config = dict(
    encoder_arch='shufflenet_v2',
    model='contrastive audio-text model',
    dataset='synthesized solo parts of chorales (CocoChorales)',
    train_examples=39062,
    n_mels=64,
    hop_length=320,
    input='log_mel',
    spec_augment=True,
    win_length=512,
    tokenizer='word',
    vocab_size=56,
    loss='softmax',
    embed_dim=256,
    encoder_norm='batchnorm',
    encoder_activation='relu',
    encoder_depths=[4, 4, 4],
    encoder_kernel_size=3,
    encoder_stem='single',
    encoder_widths=[128, 224, 384],
    text_encoder_causal=True,
    text_encoder_width=384,
    text_encoder_layers=6,
    text_encoder_norm='layernorm',
    text_encoder_norm_position='pre',
    text_encoder_activation='gelu',
    text_encoder_mlp_ratio=4,
    text_encoder_head_dim=32,
    text_encoder_fused_qkv=False,
    text_encoder_bias='none',
    text_encoder_qk_norm=False,
    text_encoder_parallel_block=False,
    text_encoder_inner_norm=False,
    text_encoder_positions='learned',
    init='torch_default',
    residual_init='none',
    optimizer='muon',
    muon_scale='match_rms_adamw',
    lr=0.003,
    momentum=0.95,
    nesterov=True,
    orthogonalizer='newton_schulz_5',
    adamw_lr_other_params=0.0013,
    l1_shrink=0.01,
    steps=7000,
    batch_size=512,
    epochs=91.8,
    lr_schedule='poly',
    final_lr_fraction=0.1,
    warmup_steps=700,
    weight_decay=0.0,
    adamw_weight_decay_other_params=0.01,
)
Rows from block 7 of the audio encoder of a small contrastive audio-text model, named by matrix and row number. Rows with one number belong to one channel. Each number is 128 + 24 x the weight over its row's rms, rounded and kept within 0 to 255. All counts start at 0. Numbers have three digits each. After the name is the row's rms in percent of the matrix's.
After each channel's rows are labels from the 100 clips, of 14848, where the channel reaches its highest value: "strongest on" is what is common among them; "peak on" is the class under the peak. Only what is clearly more common there than usual is listed. The data: synthesized solo parts of chorales (CocoChorales).
# p10: first pointwise conv (encoder.blocks.7.p1.0.weight, 112x112x1x1), inputs 38-75
# p20: second pointwise conv (encoder.blocks.7.p2.0.weight, 112x112x1x1, transposed), outputs 38-75

p10.1 096:150126119129180132073130115125132129127090130170125134142127104109165142122128129131129128124114122082127143121144
p20.1 075:132115134097126130171125153135128110121112135129133127147128133132128153122135153138127145125128176130144128130106
strongest on: note D#4; trombone; note F#4
peak on: D#4

p10.57 101:127146148133140075128133128157124118109126160147094180111144133147110115124112119194101112153152123128133172126103
p20.57 093:119127133125126123220135113133095126154091115132129122149136177114089130121082117117128145119164127114132123091108
strongest on: note C#5; note B4
peak on: silence

p10.79 093:129119090127133128128129119161124127171127079120091123135124124137236129113131113166114127135108142105176130109131
p20.79 114:148103075152108139134131080133137114126118130171110127130119128129136139147126133129159117128122251127122125126132
strongest on: note A3; note G3; tuba; bassoon
peak on: A3

p10.107 092:160133105127085093111126119134106116129089166118124089143117118041122128155153130153101137110130110141228139108165
p20.107 085:128153116126126109110107112143237132117069144135115137126143125137108117127140134128132147135130118121137173118174
strongest on: note F5; note D#5
peak on: silence; F5

p10.53 099:123187125126202115147139116120133125114114128114128131132124132130110130130139133116126147207131121135095124137142
p20.53 102:102126132135123158175121131107043106127138137109130156120128182129140170159128131133154136099147130131152150132133
strongest on: note C#5; note C5; trumpet; note D#5
peak on: silence

p10.25 096:140075131141117125109173178126126143129121132135142127129107089135119130163140123120085129164147151180161129126124
p20.25 082:124184100147140134123120125131127188085109147172067099126126062128100126135130120142088128087144129129130126107129
strongest on: note F5; violin; note D#5; note A4
peak on: F5

p10.103 096:120129084145119143129122117110115110132127128139134138118133128129159126214135141123125092132119154128131201124142
p20.103 120:141141109140120156122129162115123105125124143129139129081170121130124135131126078131137137072088137117127127096141
strongest on: note D#4; trombone; note F4
peak on: D#4

p10.11 098:123156192140137086138124125136127130127138168119130134102136115112116055140127111115133089129136149142073131112128
p20.11 096:117140127100157131077085102125115075125131125161115202127116091135099124154131118145129106097138136134137180138145
strongest on: note D#5; note F5; note C#5
peak on: D#5

p10.12 093:202161097113104144100091082129153127127120125121127130098127134118212096159127087142127102114148131188131130112119
p20.12 070:074138127121141127127207120122139127138131118131134127128117143142117131152147131167167108147140128119125141117141
strongest on: note C#5; note D#5; note B4
peak on: silence

p10.2 089:133121144133120125139134134243149115167122124119123123118085092127102136127126126153129152159141178178105125143162
p20.2 098:187158129168124127133124136090138116130122128186148197104121119138131140182112128166128103117134117118129125138159
strongest on: note G3; note C4; note F3; bassoon
peak on: G3

p10.72 093:129121116135104124210139151135104100084170126135143118106135138132124166121145128122130142083118128125125122129155
p20.72 113:124112127121180061107117118128127112129165095128132159113132080134159091126121160127154176157130102089132164111081
strongest on: note G3; note C4; tuba; note A3
peak on: silence; G3

p10.61 109:120136157108186121131133129125102103122096128167128132138128078062178108111128152145141140151120139086107127107120
p20.61 103:136106132142194130122115128111173177144116164110186151130128123109155130128132109239130116139126162126090134159119
strongest on: note G#5; flute; note F#5; note F5
peak on: silence

p10.9 105:095123122112192145126131132147122131128125122104123128106126134122128088125105103180128129160101089115155157119126
p20.9 077:115090126112132049133144138140107106120118162120153128131078084135112127130133128160133156159128142172131145127136
strongest on: note G#5; flute; note F5; note F#5
peak on: silence

p10.81 097:132142128130188126212124154113127130130120133071128119109112141129101125128116113138128105130098142095124069149154
p20.81 096:129157093163086113124156135109129103130127163111103151186123103159129125129128132126141085113123122137134123122143
strongest on: note B4; note C#5; note F#3
peak on: silence

p10.99 093:152135147157130142130103145113098120129123147140127126115114137114073154126127117126075093071120100150131117131125
p20.99 082:129132124142156152164163154151130139127114127120130131130164095129134121138061095124148139099120101129038133117092
strongest on: note D#5; note C#5; note F5; flute
peak on: silence; D#5

p10.85 098:121168134106123126130127132110098122125127137148130129114127123147128083110156101106127113100145131129123124199220
p20.85 118:134136108160151132170119135037130079134130131122125130111123138143138130143148117135127124131138139116173123133157
strongest on: note G4; note F4; note A4; trombone
peak on: F4

p10.101 098:147112128122191132195129121094085129133136115118132152118161119129123133135079168118126124129129127110141113155127
p20.101 091:169113129115118091106146122149127177145136085120121146148070128176161127101131166157112121130130143121125163099124
strongest on: note D#4; note B3
peak on: silence

p10.17 104:095079150129121105127124129135111125128128149114136160141121084127127126128105128127101132097159127143095181136131
p20.17 103:150135197131152109139117134126089123047165102140128090110151124135129070123125126132113109131166116098115135141055
strongest on: note G4; note A4; note F5; note D#5
peak on: G4

p10.26 099:114123133128128150112125117135078139132132239107116075146134133167081106135125104132130139128136087102200066105130
p20.26 123:132127119147068140109126132119128127114123142151127145124133080133118128108124137127141127127120154102152119160128
strongest on: note F5; note D#5; note G#5; note F#5
peak on: F5

p10.76 103:136127090122147099141100122127143115126097174121121054117090156114134105147127111128127089113129170103111125131152
p20.76 088:169129099146128090117169123131111140134132127130069106120182119127154100107126127134126090103107106131137117138177
strongest on: note G5; violin; note F5; flute
peak on: silence; G5

p10.39 110:138117156123106151113109177139125158126138110117173190124097116204115111152130133128102101123126179136160132118106
p20.39 094:124034131147121122125115127128156132118157163129124152114138128198088130163124094125123122125134131111144137163111
strongest on: note D#5; flute; note F5; note G4
peak on: D#5

p10.33 098:145127089137143132112117129099121153131142125109147119162219129177097145121101145135127089113120134145079107109132
p20.33 099:158147130142162132129094127130134100133130144129124129120129109133151118081111126124114163102126141110134166176085
strongest on: note D#4; note D5
peak on: silence

p10.52 105:086170082163140168098128125129091120125071120125098124131090083126143127160146112161109166121127131162158164174163
p20.52 114:126115136129132127087150113087152100142173117129137125114124154127126067115093119129133127099127107127128130117130
strongest on: note A3; tuba; note B3; note G3
peak on: A3

p10.88 105:185130130121137128178177100145134140135146134128124065127163157125126124133177139126112122125150105108129136126103
p20.88 091:116117132103122125129081118184180094131132170106138101129074120129127153133097154144138114129102136117130127123085
strongest on: note G3; bassoon; note G#3; note D#4
peak on: G3

p10.74 102:130123130122106123137093116108111156121108128127128128109118126103122180130112139113115125136127131128179094116128
p20.74 103:121148118123131124125104135158118142129137109136143150136169130128131123130079132137156192110125145126129073104107
strongest on: note A#4; violin; note G4; tuba
peak on: silence

p10.13 104:129110138127116126131069139128111124100102140136118108117139095152125219094128133074110127108114134130154137134129
p20.13 100:147106114127128123169139121127110145120182128128154093111077123124112127143121160142134146132145137133154118089198
strongest on: note D#4; trombone; note F4
peak on: D#4

p10.83 094:158104109132128124091089149121126097129146188131121082121156119136127106110177107095133117184138138128141129104132
p20.83 084:137128078133151122091139126133115146203143106142121136092109186162194095084123155125123134135128130115161146128177
strongest on: note G#5; note G5; flute; note F5
peak on: silence

p10.64 101:205124130126145099102071136126125133156128125129107129133140163115167111139127130108130172128132148116132136127128
p20.64 083:045123134118125107128120128147128118112128155126090099143128092130134115112131116117142161170131114098140125112111
strongest on: note C#5; note A#4
peak on: silence

p10.19 096:132115112096148149131114128130069154125126149175133143132093127134127241136108156132083115123140086107099169129128
p20.19 100:073139108117111128158128158112102148130148097132116132130132127123132085135125134172151111134176129155185117099143
strongest on: note D#4; note F4; note D4; cello
peak on: D#4

p10.58 106:128150130193094174163153115118109118136125135151135110134139123121125130087137125131132122133153119128129094126115
p20.58 090:156118190089109151108139132074154136111132113111137113128139128131161142124137119136125156132129108185126146130133
strongest on: note C#4; note D4; cello; note G#3
peak on: C#4

p10.67 097:136141141163125094145105134124119127125096175136134127125116127121101140110132119134137114208116084125157093131136
p20.67 097:089130111082125107143152116142143124063123131152171132144134128126178117071130132130131128132148130141108124130168
strongest on: note A#4; note A4; note B4; note G#4
peak on: silence

p10.43 102:131140117153124145148150144121132135110128157124214117136119100130123108089129131195183133146122088159129113142157
p20.43 110:126126156126134133117127149108137159090138175126140074124154156172134094163133153120128129112130083112117105133128
strongest on: note B4; note C#5
peak on: silence

p10.109 096:141104120124134079115103120129174117130116188129126128129135132127075100121081102098141124145133135138163126122169
p20.109 087:102124129131167135142147127148165127124106141134127159145127063125156200157130101093122103170121100083135173089134
strongest on: note G5; note F5; note E5; flute
peak on: silence

p10.100 090:111129135151110125140166164103110186133127113122130152147155080135197131129082133144183121148126174131137098162139
p20.100 100:112138120179158130160146151162130155138103118078128139129142130157177133126119166098145127130128153123166158176126
strongest on: note C#5; note D#5; note C5; note B4
peak on: silence

p10.95 094:124090117106155115123139151133136107159117175089111122137140108128122096128174154121126127110139123126106126129125
p20.95 098:149138129119128162126116128130101141136116151061114126127124146151129148119134128164131126137101021127137111132120
strongest on: note G3; note A3; note A#3; bassoon
peak on: G3