A small contrastive audio-text model, trained from scratch.
Model: 11.4M parameters, encoder arch shufflenet_v2, encoder norm batchnorm, encoder activation relu, encoder depths [4, 4, 4], encoder widths [128, 224, 384], text encoder norm layernorm.
Rows from block 4 of the audio encoder of a small contrastive audio-text model, named by matrix and row number. Rows with one number belong to one channel. Each number is 500 + 40 x the weight over its row's rms, rounded and kept within 0 to 999. All counts start at 0. Numbers have three digits each.
Before each channel's rows are labels from the 100 clips, of 14848, where the channel reaches its highest value: "top examples" is what is common among them; "lies over" is the class under the peak. Only what is clearly more common there than usual is listed. The data: synthesized solo parts of chorales (CocoChorales). In brackets: how many of the 100, against the usual share in percent.
# p10: first pointwise conv (encoder.blocks.4.p1.0.weight, 112x128x1x1), inputs 0-127
# p20: second pointwise conv (encoder.blocks.4.p2.0.weight, 112x112x1x1, transposed), outputs 0-111

top examples: note D5 (44 vs 8.3); note G5 (42 vs 6.3); violin (39 vs 13.9); note F5 (28 vs 8.4)
lies over: silence (100 vs 22.8)
p10.17:503488509493510536461493491481492506501500516499568499566509512501470587521502492487496487567533533545512495500502512497502502502492505502530508581498458496484519484508627499490648419522638495411446473445481486471584507493438515528465533486500561528543489562569449486501503508478500505418499521482499506502524450434514505435470508536481396464563490539464457472497493507499483512452557
p20.17:482498476454496508452511455537418524623496437404566494489484365501456482425512429542459540505493526473505474550516434456510492518486491540523526435551509475493498488491493512530527500463526500459500503507514502544450508499479483482484452624473479488494479553556511504495419495410500556497428504478494536477490483502503501455494485509421

top examples: note D#4 (63 vs 11.1); viola (44 vs 8.5); note C#4 (30 vs 11.7); note G#3 (25 vs 8.1)
lies over: silence (100 vs 22.8)
p10.69:541505493575500505441535526511534497544471474486578504502455528498485539572510499471522483493526364525453525489527570461487490511494549495437503501444498510524450402529464494441527486557502452504500440498520485512496499501493504498498459521430569580551500447513519467527495491469402512499521472501531508518492449496492421520382491498502628503495599464498589503465496491489507494491488
p20.69:520433506512431548501459521421505484625482543492533496500497515524466453549530434508468559499519504502503510509486466505509447436376501504541501505518501500495431502573506502453496480585529402499487543500511478508443499473521516497502496511623501628503527553516504454502470456474499590525497495495570494501491495547492501486503504489533

top examples: note F#4 (41 vs 8.3)
lies over: silence (100 vs 22.8)
p10.109:417456484478523507572513531456496487503565466498566548551494483448457499468491485510469506478476494529500541464554486492484479560557454426504393515509499506500483483502568517523462449430535506559540477517397504558483478439443532479529453491433457509582441490480486568515547496495463510460610501496456411487592492411441510500505488498498486502474498495499540507496488558432502516506505
p20.109:454414494363500501423480500500501495496483544500464495495454508496507481493413558503543504498526508511501523508503489563479505424571500488496462489514526512465477469444510504555457514501507576477572589498551501440542538426436429597500520464459480469494507458470533438509546518479507422464459497501482438485425517524504507433486496458499

top examples: note C#5 (56 vs 9.9); note G5 (40 vs 6.3); flute (39 vs 8.2); note F5 (29 vs 8.4)
lies over: silence (80 vs 22.8)
p10.31:495491499503401496484485461515522472482492462497551473503516495500495496504475545518496500548519487492494509474539526495501498411518511552501500473501499479453496503491512500480524588676508488512507503446475503461500465499485505501498461539500499583498454501496546441518483563474492501540513450529491487495497498528497499479421448533525541506701491471533529503460473455380592502446484
p20.31:507441569500501514514504494501598442440554486517454493560570382490442493477573554409497576505461502552454444503516507474521523461490511527463517521510548504513508482467504476496543513499503470484511499491493498602499571539426485500493499496497518501419499399526499534497500400488489508491457513503497506559460591453520485562511482528508

top examples: note D5 (69 vs 8.3); note F5 (38 vs 8.4); note E5 (30 vs 7.7); trumpet (30 vs 8.3)
lies over: silence (78 vs 22.8)
p10.11:471506518411519479409458461515506502497484502486499503499501496509506471472515498535509477503480432496525490511507482482558508500478492509492544613507497508552494665502491505627550509500616478442501513493513492490507489503496484499497496500590499495480469448516520487511470561451485477529518487561475504495499502502507479507459535448486604510517644495443500504503466524489620532501474
p20.11:456357465503500509554493481458524535526511399500467466518501483502497495474472465498460515490533517513503633508475519473503480467495503501515501494557504497502537458460498489516484432531513523476487516488497511392504508514448547447621452478521430478442497559525524483447488498528509488498526509560593480457505531466489476502457587593491

top examples: note C#5 (54 vs 9.9); violin (37 vs 13.9); note G#3 (25 vs 8.1)
lies over: silence (100 vs 22.8)
p10.81:503511559576530458486537468494498498405492507475541498500493497603498514513551547505462519511504537508556502391510518459501492455476562449498508449500471447461504512553598550471485534511521502592449524459494501594512646479501478469490555616430438503556515513493496473502495493507489459497477495519478498502433482490462459520444509502510496535545494510511438449437472481505506458482493
p20.81:386498518496551544498509633516509508445418517501528539505498503479501512436513487518494534415498541607504507603527542500504560458489491499517503502500500573503496491564497474500456495536497516504524497508490578498544461504454482499499500441454503534354486489490553598481507511483500437458502496486497555504475517497498486482556494544532

top examples: horn (98 vs 6.7); note A4 (54 vs 9); note C5 (43 vs 10.3)
lies over: silence (80 vs 22.8)
p10.42:631507536385457494552498524480444497546465488521513501569536500500528503397499487527555508453489506470501592429450499504500660487501497473460535367509513471498517570534518549514510539526504494457510505498493462502501507497511470508554489500496555500493532447498546492498491508489507501468493499509493500511467499595423507499495497495487536498525504462500499507595397527511519530496490
p20.42:441494509540517514445414403612500443502534473488579420541502479510487511526418499496494530506516544549500542479489499487507469490471501492503529520521499475489516431488463573496499410474512492506596527546508512523494467462490503495494557496516416554510429495505497509479334529456507516506498498489497476527460501517518592500472485521527

top examples: note D4 (33 vs 12.7); note C#5 (31 vs 9.9)
lies over: silence (91 vs 22.8)
p10.50:592487545559510493532488494427510358559517513542496484556534506532504507503511496458413546481519513434454499507486499498502523562496504542478522582501493538499501578568489465497508554504505482513474500528515495501465507405500464491485501458507468389492555465501565458470463551604490555488497495455492506505505463463499584504479465515463424521479515583504486502531514503611517521499481
p20.50:499458490498502550479414528494478503502488513573457554562484496428500511491506499462483504495504442482505498476561555508452563507474500415518516529499562521535535476475477562522428505507588492624540519462490539540613498487515474487504497535497489508463528513457545499401494550491483509499497608488492491485423488461607503504502558500497

top examples: note D4 (61 vs 12.7); bassoon (47 vs 8.2)
lies over: silence (57 vs 22.8)
p10.103:455482478582536537433513535542570531532496501475529475519496454466528525646566477477506383510558500509510489501493585509457480498487471514505459501515500442515447486544486407538530551497498406471510488498514424498487531518503516452491477472584559492481403470595559459538514508510506574512520493480491471487491479501492511489501471473461495500514495500473605442496500500506564525531478
p20.103:542549480507534491473517499499457564505454406484493496605472512525574512496462496511501491479467504493417501503419497497497535459417415502418471486458499526504562509541496551481492528368574435495485481476499466499500456492483478546500541457522500501493463503502476509430497458499545410486530614484490557490492491493510442508504504498568